From a checkpoint of a small image captioner: 40-pixel images, encoder norm rmsnorm.
Rows from block 2 of the text decoder of a small image captioner, named by matrix and row number. Rows with one number belong to one neuron. Each number is 128 + 24 x the weight over its row's rms, rounded and kept within 0 to 255. All counts start at 0. Numbers have three digits each. After the name is the row's rms in percent of the matrix's.
After each neuron's rows are labels from the 100 texts, of 14976, where the neuron reaches its highest value: "fires on" is the input token at the peak. Only what is clearly more common there than usual is listed. The data: photos of plants and fungi (iNaturalist). In brackets: how many of the 100, against the usual share in percent.
# fc1: MLP up (decoder.blocks.2.mlp.fc1.weight, 1152x384), inputs 77-153
# fc2: MLP down (decoder.blocks.2.mlp.fc2.weight, 384x1152, transposed), outputs 77-153

fc1.179 111:135129116089139149139082133118098139158100110157132099135095130124165137114141145139095133174120166098159154154135150092125062124108104133130121106116130097085191147158135146145087122139147202130130113159099125131150136120075178110
fc2.179 135:102076139132099168126120105159106185149141101145125140139126111171133118103160116126122139156147094127141121116155075104153101121193106141147122143139121094116090128072098112147103131131136133091124103117105132115160141120114107151
fires on: "great" (33 vs 0); "green" (30 vs 0); "common" (20 vs 0.4); "butterfly" (16 vs 0)

fc1.246 110:119156137083129090165135160099155118109117140143094115158132153130123132143133160169122126083123118109090145182106162123132103155141167119127133116129142143115204164143107143134145125101131135144114117136147120128162102150135152156
fc2.246 128:088151121133106142122153121136137146120103123120153130114171189133133132124134088123093131111118082132158106096111148195115169144119169108130102127125087182105148154138152109078158104107110114113134141135175149171136126126099146082
fires on: "white" (94 vs 0.1)

fc1.461 103:129161120113148134150127137089141107140083118153134115181123145086154102168154136107128117085113098098151125193105186131112061155113119146094143122104122122134189159161132109120175154112118129182100125145116129149188116099121114117
fc2.461 104:076124167111139119142097132146153141096093124139124153124144163116136147172131107089107135115155103118128108110126134160150097127136118101131131078106107171097150126148111102098148121118081123079136127124161195152130136109113102108
fires on: "white" (50 vs 0.1); "wild" (50 vs 0.2)

fc1.368 105:109123102131157122139104111121131113110125162113107090143120137124145109118084135111127144109109099108140118151123133090141183113136147151110131142119105133132162114155156148143154122104129159174136135143071112109148153108112118160
fc2.368 091:126115136079131106083099108124163137135152136136141133131081155088122123140083099102146137111166153126123122119119127190083153145137129111132168129127098136119085128103138164091166144163120126113160143154113108126130130145092141140
fires on: "berteroa" (43 vs 0); "xanthoria" (36 vs 0); "hypochaeris" (17 vs 0)

fc1.156 104:119158103134129099136115110099120136110137112161128111129126122129100117114141167083089081121126165130157109131140095114142101093119153139164122113101122116105121118091120152135118135159161125124164109062124145111148156115118157115
fc2.156 121:110148160140086145139056148127114155155167130147133125103116127169136134138088132127096111171174149129150178116175120122122124120150085157135143115102098115127091112112127095156114094156135155088116094108124127108145153123115121166
fires on: "field" (61 vs 0.1); "great" (23 vs 0); "lawyer's" (15 vs 0)

fc1.463 105:142139125165145168125083137124150145122091163138125130122120113139093168108151145130136102139132132121100103120114082121128117137138087124163079113158120105133100141138157161158058150108118163197100116085130148106115140136126109126
fc2.463 127:166121091172158180087114119147141137129123178153099120084110100089108145147134118089113100157127115069104088122171108136115144099139138135115114156143169119116119123128138107160087106147115140128187161129130131112106164123137123124
fires on: "field" (83 vs 0.1); "common" (13 vs 0.4)

fc1.357 097:130105162115126132140137141095075158124141112127145119116133141170112158132131128146078106146115154127160124159112141097138101095147128134162117139150093119128132116147172129094128126135117158130143129118115162143108133104133138131
fc2.357 080:116140124149136115125140113135119150141092109155128139143163138154099105113121129098107093159117113103149096146164078145089113122090154100140150147133127127109115135165131129175119116123175143143114128096135178087128133104131098115
fires on: "cardamine" (22 vs 0); "thlaspi" (17 vs 0); "pacific" (10 vs 0); "european" (8 vs 0)

fc1.133 098:130104148127142150134124100131155116177157152143138114108090151142155134148108105103102147114119132133147099111087144163154157147092161145088129153144160150063169145147153113127098122098172140169125137132137135176153157161135094074
fc2.133 094:105129143149192131168141124174112126123156123136113092105137109131073136071153141146133115113148116121154100175096119106142112167123143118166143155156118134102101145119106132095169081084074115134126177138105125094137111112165156146
fires on: "family" (58 vs 5.8); "scotch" (33 vs 0); "pteridium" (9 vs 0)

fc1.127 084:135131150122114126116103130110113108109078096110126129118144139145104131130132138092084122162121098112142160121153146127149177112138097134107082153102138085122133161147174118138128140086141150159123153132142112146144113096090140116
fc2.127 076:145146092123126095109104173163137137092144166160120135113131148118073140101140142162104103081141173123100091163125084178120111121085141120150137170108134107116124158113133163133142121099139130125091156132146155102109172117129134160
fires on: "field" (98 vs 0.1)

fc1.17 076:118182123105160171125134128123116106164132078165133140160139117116140137124160130100140143116125116157159149141125145140150178130098115111141118136104103109130178162125095123112115154101146121142158128115122149151096121122148125140
fc2.17 065:167155071118145109163110113134126159157120145138102105109119142081140101128135120150123118140110124119095143154103129158112116131134137112110151117106134136122163138123139117135148129134121121130154085114119144115135173146097131130
fires on: "family" (87 vs 5.8)

fc1.486 114:118129086122159135131109112139126128121129132111104131148145080152165093151103162119154154138106140136101120120093145118186164131117141108110114073109136160125151176119139136108146167096065143144151152092119120108127128124096129116
fc2.486 131:040125141090116125125121147115125174133159167135094161150147153104126132134123097129166113093134105146148115138120121155136156106157127156128110121126130137180080089142111092127110143157070097132125158098124139073133075134116155119
fires on: "berteroa" (43 vs 0); "shaggy" (28 vs 0); "parkinsonia" (20 vs 0); "juncus" (8 vs 0)

fc1.446 109:091101126088133163156144095143132136140135132133134111116118143141151132116122105172106118119108093131132139139098123131143173154139113154115093132126076102145131122163121136092095126123151151149164122155092122158137073113169118167
fc2.446 104:114121139173094092146122094121144139104127156149131106117131143142125138150155110131129112116119128113132159129114138130143082128141110139089153130142109153140133098126154123111142119141106102097103110129113147130144160078114116132
fires on: "rhus" (34 vs 0); "hypericum" (30 vs 0); "galium" (25 vs 0.1)

fc1.208 092:161110099089127118112127131102111111114137179168166145148127119117116122146109129140080120111143112096074116100141171148151149142127137118126103094111113079086139146159089138109112177126112156116148104150097142154120102093132136152
fc2.208 080:142110139140110114108098101099119140123147172090141105103116164177109131114162120126109136170150125121146163084125127118136078114181113150121093137116134133115090180108154133126135074134113126100110108131109143140137178089148099112
fires on: "great" (35 vs 0); "paint" (22 vs 0); "shepherd's" (19 vs 0); "european" (14 vs 0)

fc1.618 098:161143165103132125142141164098143129139096140154128119095167123158126138135140100122083124137137119102083165147104142154119147098107143119131120148113131115101164156142160092111154108113124156166120124135129142177189158118132162134
fc2.618 107:112169134112109122135165147114119116125080107131148143088162122169153113126164086113112092143075097132125119112117147165100155102132156101131098100112110167107138159141178110072156144099105144113113120114189121164165138100111123140
fires on: "white" (100 vs 0.1)

fc1.346 093:144164171160119156126143125145100112081121108107115127111124163150163173096117157143131124098141153086130157134092140150150158076106159168146154144125122120142177142158114119144112173096145124167131112118114082116105101125116104148
fc2.346 068:127135129123098154132163086095161098135112115139106118125145148103100122126154137141127117097131117116137117133130138130104140107131147152113079134101103137124073115139149123132167143142117126108128129151118090112135120135115178136
fires on: "scentless" (45 vs 0); "cerioporus" (27 vs 0); "dryopteris" (24 vs 0)

fc1.589 097:132144118109168165103147136110161116143084108107123131122107111160138106142157111123096145085116131149084148099122138095148171126147107154090160120143105123122125168113164128141108137150160157149138141139109084123158107111104083091
fc2.589 086:153163153140116162089120151093110147112126122109133158157109163173128137122161147136125147111154132166147158117162154140114150189110151123134112157139120158122116131124107173138112114127158135114134146142145128119109117157129110123
fires on: "rhus" (50 vs 0); "aralia" (33 vs 0); "flowering" (12 vs 0)

fc1.187 106:118140166140117138152098136084104135154076125088093136105136103169135093123133127138115172142117122132095111088126136097156113130110077148121140130137151121118134132124130083137104145151138148146146102160151095131181136093144146111
fc2.187 117:096162130126108182143154139124111145160106109079112077112118166168113079098172122148127145123144109169120144080134119130116115165139126107132133160152119159116119105131113126129110112148134140102119152134180098166130080146048135091
fires on: "rhus" (50 vs 0); "suckling" (24 vs 0); "alsike" (13 vs 0); "foot" (13 vs 0)

fc1.425 096:152141145151113176107096166106142141119108135140140160119140130117134160076136156144137109140107106154146134143107169160140084132112115123122154076124174103134106082139096143145102101169125110157145144162113146098171121168120123119
fc2.425 089:124129093112107143136135121137154132147096139102119168133129137112143135115111172122140128135098126103126124122199134073136146110089134113131159085130112113130121091132158136127082127135100145140120124083137134095126148137118082137
fires on: "bitter" (33 vs 0); "lawyer's" (29 vs 0); "humulus" (28 vs 0); "struthiopteris" (9 vs 0)

fc1.742 106:129096109068118107176126098115075101132106084155129107125171060122110125111124123132130114117085155110081169154112131095140111134082158147154151089184138099123112141114114142081127124136112143119145097123138174131113130080162147112
fc2.742 127:135158102118101143135117097144110137160156140107128077122140112130162069146096163105121156107123105115129164121149108081101084115108127154174132117154101104116137095122103072094144142153102150109156111119101125158142100115116124130
fires on: "great" (53 vs 0); "hemp" (38 vs 0); "butterfly" (8 vs 0)

fc1.384 097:151143129088112141140090136112117133163162085126140144099177110129114121135142146073161130139154142105101156135104136145182130110122172144135105114137104138099163166129150102078128130123103154136144078117118109147155150095150143138
fc2.384 090:116167135155151127141139132087116121138122129143145145117142110171146130142099137114114140163156139080110169118122178119102120110129154187176105109122169132115125132092128093088110169100124166081131125150114173149171153085153119183
fires on: "great" (56 vs 0); "dutchman's" (21 vs 0); "holostea" (14 vs 0); "evergreen" (8 vs 0)

fc1.764 115:148160141107161117138136117100083124134136091147147121153129095156132108114119140095134091145137154112107175157134124129132169078116101145170089122109096122119151116152133089084183106140162083145157114103098101117137143112137150125
fc2.764 108:102111097115118132161085144138142163135139110112118099119110176124106105134112117130186090112097165122161110134156122110154128097167098134128145133121122127166109145132094126127155130189077111120129121093098086147099112153112100135
fires on: "family" (26 vs 5.8); "berberidaceae" (25 vs 0); "dryopteridaceae" (22 vs 0.1); "juglandaceae" (18 vs 0)

fc1.354 103:197133105103123094169123093093112115130126112110126120162112105191145138125126126152114112149142118107125140141100147078163144107113172152132114081098133135108160140119118142101158158102117149102137115087130135109141128120143134087
fc2.354 105:111090106136130124146096149112135138126132105105171148143177104135132124114127134104152149099141123136080115143117114152128092123170150110116146139190112134107086122110115122119108092153113144127101161104145104080151097150152136128
fires on: "scentless" (43 vs 0); "prickly" (20 vs 0); "celastrus" (18 vs 0); "class" (16 vs 5.8)

fc1.553 094:127095130093110122134143109111127125195133135135113123099102101120152069106124110129178124099097134087111157144115123165136141134118107164117078150128117133119147117116155145195121097144180095173170135147145083145118095163112133130
fc2.553 090:110150120170122090128141114121107183126150115131109137067101091150116116078092131142136121112095131140094147134099149158128119164116131137104125121140100125143103111125147121128146104117101137091099115113142150154148140093159152184
fires on: "<end>" (100 vs 5.8)

fc1.59 085:102144087139103095145125147119115162122115089117104119170141109116133159101130141121130091103119154152129104179084140128186129086149166117127108145103171129081117141135138140132185112129127125133104123159107143108127137127153162137
fc2.59 061:104146154146146062129155134124124123130143160115141148098130159124146151125114112167157121184097112138107080120117133174159136133121112117092150127118141150127102161131101140158118146159119121140137107126114121117097134110088098148
fires on: "mitchella" (38 vs 0); "family" (36 vs 5.8); "ilex" (16 vs 0)

fc1.602 089:130148132104146099130119139130118135126139122170090126142148131104135110109154128129135110093154152132095137123140150098173149123084147126151145093107120135119145116093150136163125111097121151104138111124092143127141104084181136119
fc2.602 075:139122132139109117115133132159114140166138121135143099131153125136157114114052123111133131099145105139162172118117167088138117177152139124142216125140126140115078108109102145113143089138095119173116102115147132116120104101116102145
fires on: "<end>" (37 vs 5.8); "(" (36 vs 5.7); "lady's" (23 vs 0)

fc1.245 111:122116104129125106149111099128121134183113101111102163129141106167110091051107151104153120153124134146105146157084116136129152123123102121107142092132131150105111117127110127125161100150140126181128105104112131106156147131170121098
fc2.245 122:156096108168094148094140149130140117122133136155117099108077152134120121080097184131139123146145117109124112109150148160135115147152111131087152137122122178111120150161131133158101074114154137142120134109189124096145144175146103108
fires on: "family" (100 vs 5.8)

fc1.621 114:156164138096165142129120137118114105119122113124119164103132139144136104121122098160092110081162115131121127162109177108121136133096148104168113146111084119137152153129134141082134169105116153129096113126162132142103146118152141088
fc2.621 166:120136142119125124125162133159113111121134120108111146100130207139132104124126088132097096115115100131160108132112136144098122121135130109162125092138082175120148163127168121081150120070098118088087144121198152167140118110145151140
fires on: "white" (96 vs 0.1)

fc1.592 108:170118148117089149115162100130110145127122055119099104116128103173105106157142170104168147124125138092128132120127150101096118102127102133132140103164111112105151137146142132117124154143150108163150118119104147101184111117146142083
fc2.592 123:105096081167127140083172140136143133087135145113087131135131142117088139142136135123111107128134115142130119148110130121075087098115118143146096109177138121134098128167116096117150139133099119153128158148112134124177167196169156143
fires on: "vaccinium" (36 vs 0); "scots" (22 vs 0); "alliaria" (22 vs 0); "cordyline" (19 vs 0)

fc1.430 098:121136105155151136139157096137074123134149125120140142158115092150113125079160104171112110124121160132097174116079170116148127135127076111107092080138161179106140146117114129122138100113152103144114096160096143106118161121100138148
fc2.430 080:109114130134137092155131069159109157134151138122129150176082117120175092121132123112131162134089150113130147107117120133159122152090141128105139123121126118116179139137141115096148117112137115129140123170127134137108140115137028101
fires on: "family" (48 vs 5.8); "staghorn" (32 vs 0); "shining" (10 vs 0)

fc1.664 100:115119150117088146159131108100117125137084071148162120138107090161147137114103181133160118124114164140091172133070168112136154123086109150140133109112131101104164153117118160094123163118149103144161148126128123166110153091143160122
fc2.664 098:120122165103118126086106127137133132142116102125182137147165124132150157114096189096158175089152105119133139114128116127107142097149147160153132120108128103104134118091095122088113138168130156098163177148123106134129129096087076151
fires on: "scentless" (42 vs 0); "carnegiea" (40 vs 0); "disc" (16 vs 0)

fc1.255 091:134124158125089142130169140151140149145126088089114115122132085152176130126132112152179149098096133115103161164145124145175118130141106124156121135145152161133138073074059133114111156136150171126083154154140129177117166160136108151
fc2.255 076:140132124159127070112195143157123130118136123114132124094127150177109153134153120144123104135119145141134124114119107113148125099125117124144138102088071139159135113090131154123136096122121130097122136075135099097123125135143128106
fires on: "<end>" (66 vs 5.8); "order" (31 vs 5.8)

fc1.73 093:132132108100140110099147083140133110139121100123171188108133101162114087132139119101121107138138143141130153126078160146130147083107140152131130174165154176128177132120112120151121147101138167137157132099133118113106107141110131094
fc2.73 068:160140104123125196053088145159122130109118153146161097155131121104113148157138155137100138106150103141144097109121131095134172102148156150133076169118109111126100136156178143111099152118117133128113122145150157122140111172134145156
fires on: "primula" (48 vs 0); "lysimachia" (24 vs 0.1); "populus" (19 vs 0)