{"model": "image captioner", "image_size": 40, "encoder_num_experts": 32, "encoder_patch_size": [4, 4], "encoder_conv_stem": false, "encoder_width": 128, "decoder_layers": 7, "decoder_mlp_ratio": 3, "decoder_bias": "none", "decoder_parallel_block": false, "lr": 0.00081, "beta1": 0.9, "epochs": 4.7, "warmup_steps": 330}
Rows from block 3 of the text decoder of a small image captioner, named by matrix and row number. Rows with one number belong to one neuron. Each number is 500 + 25 x the weight over its row's rms, rounded and kept within 0 to 999. All counts start at 0. Numbers have three digits each. After the name is the row's rms in percent of the matrix's.
After each neuron's rows are labels from the 100 texts, of 14976, where the neuron reaches its highest value: "tokens" is the input token at the peak. Only what is clearly more common there than usual is listed. The data: photos of plants and fungi (iNaturalist).
# fc1: MLP up (decoder.blocks.3.mlp.fc1.weight, 1152x384), inputs 0-127
# fc2: MLP down (decoder.blocks.3.mlp.fc2.weight, 384x1152, transposed), outputs 0-127

fc1.647 084:414496474499481504519507518504472499515548499504522495536482534492519496482492548496492496529564530516478518537510540507449497518490514505519527521514488514523485491496503453578485463507503513470487520521496491494519464506496517529536495494471563493527538520499482480471497523525495505538498548452499549507536494509495469486499520476536510509490527494491498492511521493520466459478517
fc2.647 051:507512508466496497438524517507520539473490484534462514541558477448497479538497517509557505481495516509437538503536522512503568488488480509451506515484507460506514523477502514474540504519481507496483515545489484531505514527495497509507502509487469498515463462476518488512475497470485520478519436492538458508531520483482525484440520524551491507479516487486490498514514493496501499521545
tokens: "family"

fc1.173 109:486514489482542495468509505512500509504445507483535497502424524484539500540482474480528486489487503555520491473481547471496502515493539474501481531482484514496498449451523493539509495500494486484524509503522457508513494525505486468481496511487504529469470497502479493539464490524496476488487460514497495471507498496523455501520515482468503514504488488508492466463482500485501544499460
fc2.173 116:478419509474545514514521545523483480493502470496465513480504463498495509562555500532534473496472511493472473454506483520533510465484485494520481499502522497518482507485524503514524500490491529497490490494498467509518513461501530468508505484505459484457510503493531501516505494506494483517502514494541485480499502471531521512537491487532471497563497475500469489547485489497513480541471
tokens: "lady's"; "california"; "flowering"; "family"

fc1.167 123:487515464501523495539518476479504516463457512496517469496569467493487464493486496472437492489526498535505448484525520508495472530482476491493514454529515533476508474493523487490520561475523482564479527441496474466491522511512484483492480482482473526515496515518498486474489489517498474550489501503519518516492507553506483510488555494497485517474526521497471504453533510465506470473511
fc2.167 149:431521500519513478451521506460532522461543506456538488494501476462484476519489493487534521518495466473477507520520487503465505535498455491476462491497492514477553474481497475476512514537515499513461511456474481476478438450475563482508512498502466511490520516503507480502496476527506481530466493533500479532477446525449530515536470490507477511532497464506450469516560428488507510507479
tokens: "order"

fc1.162 097:502498513491521511531529468538450515485463484489497495529523500487499521493491502490536473467465517461502464474515453491514529519577493461496536471466524505500471497518504501534471484449475490502517495460505485537495503523475492517523530496488491499540499481544470526512492496458502512521467530508532564517511478505514533499509468516522497521483477470522463534519504491478501451516494
fc2.162 120:445489484470491486490484526493525505482500476487474563477478504489456486464497522458473489500492505483536486488502514506479449468514526488440507543469539542522522525504486491489510481470517464484530531490494493517534529462530490529506511494506484493502518461549505523577485469509528463546467490477482483529525498495508480495517533474509427516481500478468465492514509507509537509469497
tokens: "-"; "diospyros"; "fragaria"; "order"

fc1.651 098:464499473512508509481507460514480479470461501477547557485485458491476478509474484438512481458510483517475486496504493506517517529524500453473542524544497517558491518571494460536483571474520497545442532490494500523512459523520548509507502485498489507494470539526466476511520504503517524529485493519529514493492479509540446515539530486467504522479480504533450527476490486513486482498522
fc2.651 110:512472523476493488480501517497532504471505462444534459546497532525490517533474489485530526499533501512494499539520485481499470517509486515508464511505479523484532543451513531493497515507501501490512456526505475497518525512448534478466489464504479573547508498461497456490445518495491458486465516477518481496515503486515499510474519477498495542486489483508549469488510471525546526515520
tokens: "family"; "("

fc1.661 104:519512489437576471490495491512493502490463476515513486513509512547534514452503513512512473558484488510517471470453517494507530512462485519484456486521490515511515450506501510539516463500526541506535487516475522515457519516503505480468498458478493501518529495486494429497495478503471527501532488476501467520523493525490492552499529503496522531477519476476452514497493530539504523509486
fc2.661 109:452474507512470495488484550481479493496503504529538494443517469462491513459507537483522473497491474462477465499474496477503486468446531486508482522496483527510508516478496477545480446508507522554457480534423472514490448507510534464513520524504508513521496484507518475530486499470498452518459470499475524510503518491498498524479496524466495494530515520477510508488469484476491528497573
tokens: "-"; "family"

fc1.527 102:493513540499487482535485502477486543518455486519538490490503502504548465479502497456499512504503470504515544466517535476537512503500493474490457516513516517491506474447478438533511488499523552509483504490536476482518492489550490490484522485524467522467491548514479494481505471482514512454497483460513484499474480481488528504523533447505509489498509518498513468484484491511530516480504
fc2.527 119:509467476503526520512504483521493461543543495508502508502499492500542477524494513502483510500484485533508517496481509515520495539491473511491519537527452513530490495466499481505477484532523493576547505501509492508508504496515536496540521496479486506493518470515491483488488495468520499443497505465470509472461548507517483545540485424495504484506517499511497527524520519535558524447498
tokens: "western"; "<end>"; "fodder"

fc1.7 080:488484513487516518558504515508482522489462516515513497534522486494506482467452493503494462505480482518538499522496532489504536495504493533439508510522476518494530507505529477520532495486437514491513517475492459530500486583515557501475496490519496482556485495491471497544499513509481524498501499514522489523487543512462512494502528479520485504482533460509442482488485522481500480493478
fc2.7 057:495473469505534470537520546457464507510479490489554483512485524474531486478462520471475495510485506485495453461483510510488508472468542462445474507494502488526481442481486516532504506520445532496506482470479481490499514538495486478477510524511546533515515495465482512490486458492486505491495466533488527475461486518501517506498484506477477491494526500545478525498504497501484459508480
tokens: "family"

fc1.440 107:477539508514472487469493491509484502502489530507501499500506459484534477473450505460470499467512486510488503567514524461511532510528488502444503480527492547526512484488454504502462506509467487529467490469508455494491468484529536494564518511474484474467497536461484483519489430483506503496534484565520496460497516502506503493509467505460538501486506474462481489496540488536529436472532
fc2.440 119:489467495486450516443499496517516473507546533495529458484506467502490485508479526459472522483521477514465506547511505504514479534522493497441477467532494583542512536495462517510492479510464512545505499493478450510468507504523530465522484556486475514463474522433513492545506450484531459469460466527501507490490476481488486492500496461474538499472504504461481547495530485542523488494547
tokens: "western"

fc1.265 109:537518550509510466501498457508464543498515510481500437528495470498488475496502509467458468524489499506515480515511515538486515493489544486466504466504461504503526459476451480522477492449480546528480479465524488472492497528481442519550504525525529502503526529473474481529469482534480503529485491510498547507503502487437484514497554487501487486480520440484492502523492491534474475485523
fc2.265 111:561464478514528519503479478523534459511523500465470505521522462488476486489497542490485494473508533511526504539518484503509453508494499495501522471503508523508506502497485437484485473466460487502462460484474480524489498472450429472522494537500513567487517473570495499488499484504529505500469528521532508475493546515489470482500496483526508531492521493502497520524459488508504497495467
tokens: "procumbent"; "flowered"; "-"

fc1.408 108:496525498501504483513534473490442513487488492466516518496508478479517471515506492486475494489501440475530523500546489496496532503477488521475510480527530467486519447530489449501454461502467519550489486488426453529469512492537490495566498518527491513454493519504503493494481524475524489445542495506531515460544479505509487522528494495445499532486505521510487527454517507527495487479520
fc2.408 121:478507533483513522473529456489500484506539530519492469479556526493490447500499533460464503521488508502488509548491477472549469545515520508502495491527495513540480499495429501511467470508499485489470494509486506490445540478477519486547486541556505513465479450480497499497465515463510469494468486515494490478504490533466494516545493418468527506471515492485539495498474494487523476504535
tokens: "western"

fc1.657 086:483518455495500514538489459540521544539503499512518473523491522512531481485517512464501466480521545503503480531501562500518510477475484513481506494502455509468507488491523488548492531487524516538471499462463519460478513513492504493526529531517538521457506506492470544504469501495490526520450512519489530487481517479487443490491506512511505482441505490495519492469466476528470465461493
fc2.657 081:472481474491497479511532483493495469510523528510499440511525488452547493488485515529510492507458493502513490502501461480479470476501494473497527518514507513512493514475559537501494503538483508503464494463497532473467505535466513518520530501509525494459511503508485569507492490463501473485474471460482484515539500491503501521490516525476494463475544480483484518465496509478495532489466
tokens: "order"

fc1.306 089:501466492464508533489517466475478539524516527517506492561501483446542490513482507446487498501516510479550527541474538485487526528502516481484474471526443523499484485492498495546484469491478497513469483474473460518504467538522537537567517492477507489505527502490470504530468475495529480477513473521546513469484519485494477466493514464471527481451499503488490498517487488504481460484515
fc2.306 084:485483507500501533494507477492474500546508516506507456517534494486540444526476477470463523480508479539521523546522523524500513515521468470467474495572501555519490491499477502513467464512478521523486509447473463514447515469525480464554503539511510520493485510513510507500472460459529486489492462521502520486464526480473495483491523461491538523452540530464475535519475486498514473474516
tokens: "western"

fc1.424 093:465435562453499481497498483487485507476514539495537459505519517490484474507491488492465560481473521473489493496548488499543497553478561500513513518513481460505498517493506475487509529470486540518502512477501548477511514484497489518509522472552550485496485521518489533509460512524518513512533471463507511488526477486470469459484493513509540462499537493484513508478552489502488502455542
fc2.424 061:539521490487507486521534454510483499514536452486490509485480482511551488526477513542551501512500500509488550482509492541527504475476497505467475490503530499548483538484512531478458526510503484532508477534496491508502498465506487518499559547525504498507503514493525511449515493527517495501502523520474516479500482510486504544486474517503513504498479460494526493524538475470529503530446
tokens: "("; "ficaria"

fc1.332 097:444513441451511502503474498450490511532494472518533517503495542456481487512486491421511469536499504545550497525531485433515529469474540505496474504480498498481473517522555506511473499549486495499547508510498526488494459563531521479503492485498547507513467511491448480503514525469513482520534450507523513518462497465483514464488508493493484467493532539528554523521497511486516461526494
fc2.332 090:488506500457514495463547543483491527546511538532488515458489453461512508523517488492496521495511458507466514522495509513475486491486480502514500504523483496514519500526531475517513484504474472507512517475536497484496492506499472499478481487490512523514502567543475496517529425492494537554499486490507547501532482488515443475467493508467512544491467541502474544508477464523472482535506
tokens: "lamium"; "pilosella"; "berteroa"; "trillium"

fc1.186 110:450478508493528491477508493503495509491480491488472481504513532487514517521509481487445482495492488558549474485500485503492499528451481508504533533485541499516466485506481566540534474481546477506496495483485501504507470557543510522505503446484525494534521501496489475464484505515475495527514520494462513488486512508484513514525451476489492521469486496525510487463544522500511537500503
fc2.186 103:478490508494455479503482545527510480540471454475522459470481554498483542479508508493506526488439488521477470488503501548475549542523503504518468501463503479514500540476507499460488496507485535492514463492495481519503500500490494483455484526479491487507510538481508513521500551523474503457523476491470481518505489532464477518506521511533523527483473523474508495532533472506444513523478
tokens: "("; "fagus"

fc1.73 111:492481498507512507501509481476481494477484545474505463474499463478522489490511475529491517482520536494539477518514500478528514521535496481489486526528481504549527492485494477509456491503530484473483469455494507469477480490582467516508545513517518500486518540530485494501477474508474516485521454512476514435492501525481451533517515531455495528482518506543467496481497513530515471492517
fc2.73 121:474441481473512574468526521557509512508517500488488470508524445472520460517523443495490509485470474523520506479498478508544499485493470489484506513555513507480504506479480495489493502520517521537504466536502512482491497461480506514550477524507510479500480492500488526486483528505482483518545476501535487473500528455504498513537493484492483481508517477528501544485463502496568523530477
tokens: "western"; "("

fc1.655 096:486521483504525492489518464530491513493501485494518454494476466489501501474474454500482489466517529537508480494479506518515530501497509510494549484480495504498464460538512565527522508471486492526503491475524539484478549480481502493481563486483522482494506510506486478453472495490461493497485520524489492509530540539475506505502487509503500506503498445496500508502518514512485480507508
fc2.655 106:539479496492545477487494491496524484496495501494532492538484535435487471447511520518467514517472485500479480487496520498463492502441515471458555549503500569512513471473511518504494515489480502518524557558503543474476497491498536491467504539486525521475536497494503523518498479497482513536463507472484528513488490525467487498471494509510488534473552544497490499483509492487494485461469
tokens: "-"; "order"; "norway"

fc1.22 092:498522508445480477486495522492533551471527494529470495512490498471522497467489462448467487510466465490554504527486489453510520497431525464476476523495477489540510461504489523492511527519491481512524463549545491526493459482527533497487503465482495500480512478481497482532497485455492559523511483493485484511514494498542529506502516454462550482479531452493529534481500502502463444502466
fc2.22 063:512476500466493474544508494500507528518490512483479523506444480509471473510509499477427488446463504444527446503514526520511497529490510485539476488512506470474520524482557510497523527494497533423485495523487488513529528494503481478488487494511520513524524468513489511485448540461500561541533513505534474446538531500493463510513530487492481447448551530504513494480536457472483495532469
tokens: "-"; "cardinal"; "liquidambar"

fc1.37 131:513475492471522540505471481525466505492516516503515472535476478483538481483468505457464480484521503517502519536494495491497532484518497476455478480533495556504500490497491488496467466459462487546498485451471471559463475510535504506553527485498498527496514515506517511541483464476480488469501466530489512478468537482484486482500489470489549489459512482456479514523491488482504488484556
fc2.37 180:516473506508491537492490489526500522520524507498503454504534489494541468508481506468464530454502474522494534555509518507490493508507487472487492464553511552512483519486469511510475460525470516537514491455459451519433507451523506481540486549489495544491506490495500509487493460480509482491496478535503475477452510500480508486502485465513528510485538503456458539530491478490505498481509
tokens: "procumbent"; "western"

fc1.20 093:494473453460529489458505482511501543509503518515462436515499494497511492520485475518504495501507463483491517538538492450454506473514488500499538503518492518505490478530532529498505485499467454539534512475496482491499489504487516563514508471463543499571483463506473507511492476514496495470496518487470488501532495470525509491461530481488527516519514460501530491466466480529504532468479
fc2.20 085:491548509463547480477526512492501500524532477465525530484487479472518518477494474553505486485534492508541512494486481501500463556491497538517486484449476505518497494504550466488507497477494515489558462535503481511506481512475489509511481531499520545527513513504538505509494491474482508486478477474489514537506495511508538486521465464474478491496479453474513474487455514567490554498460
tokens: "-"; "asclepias"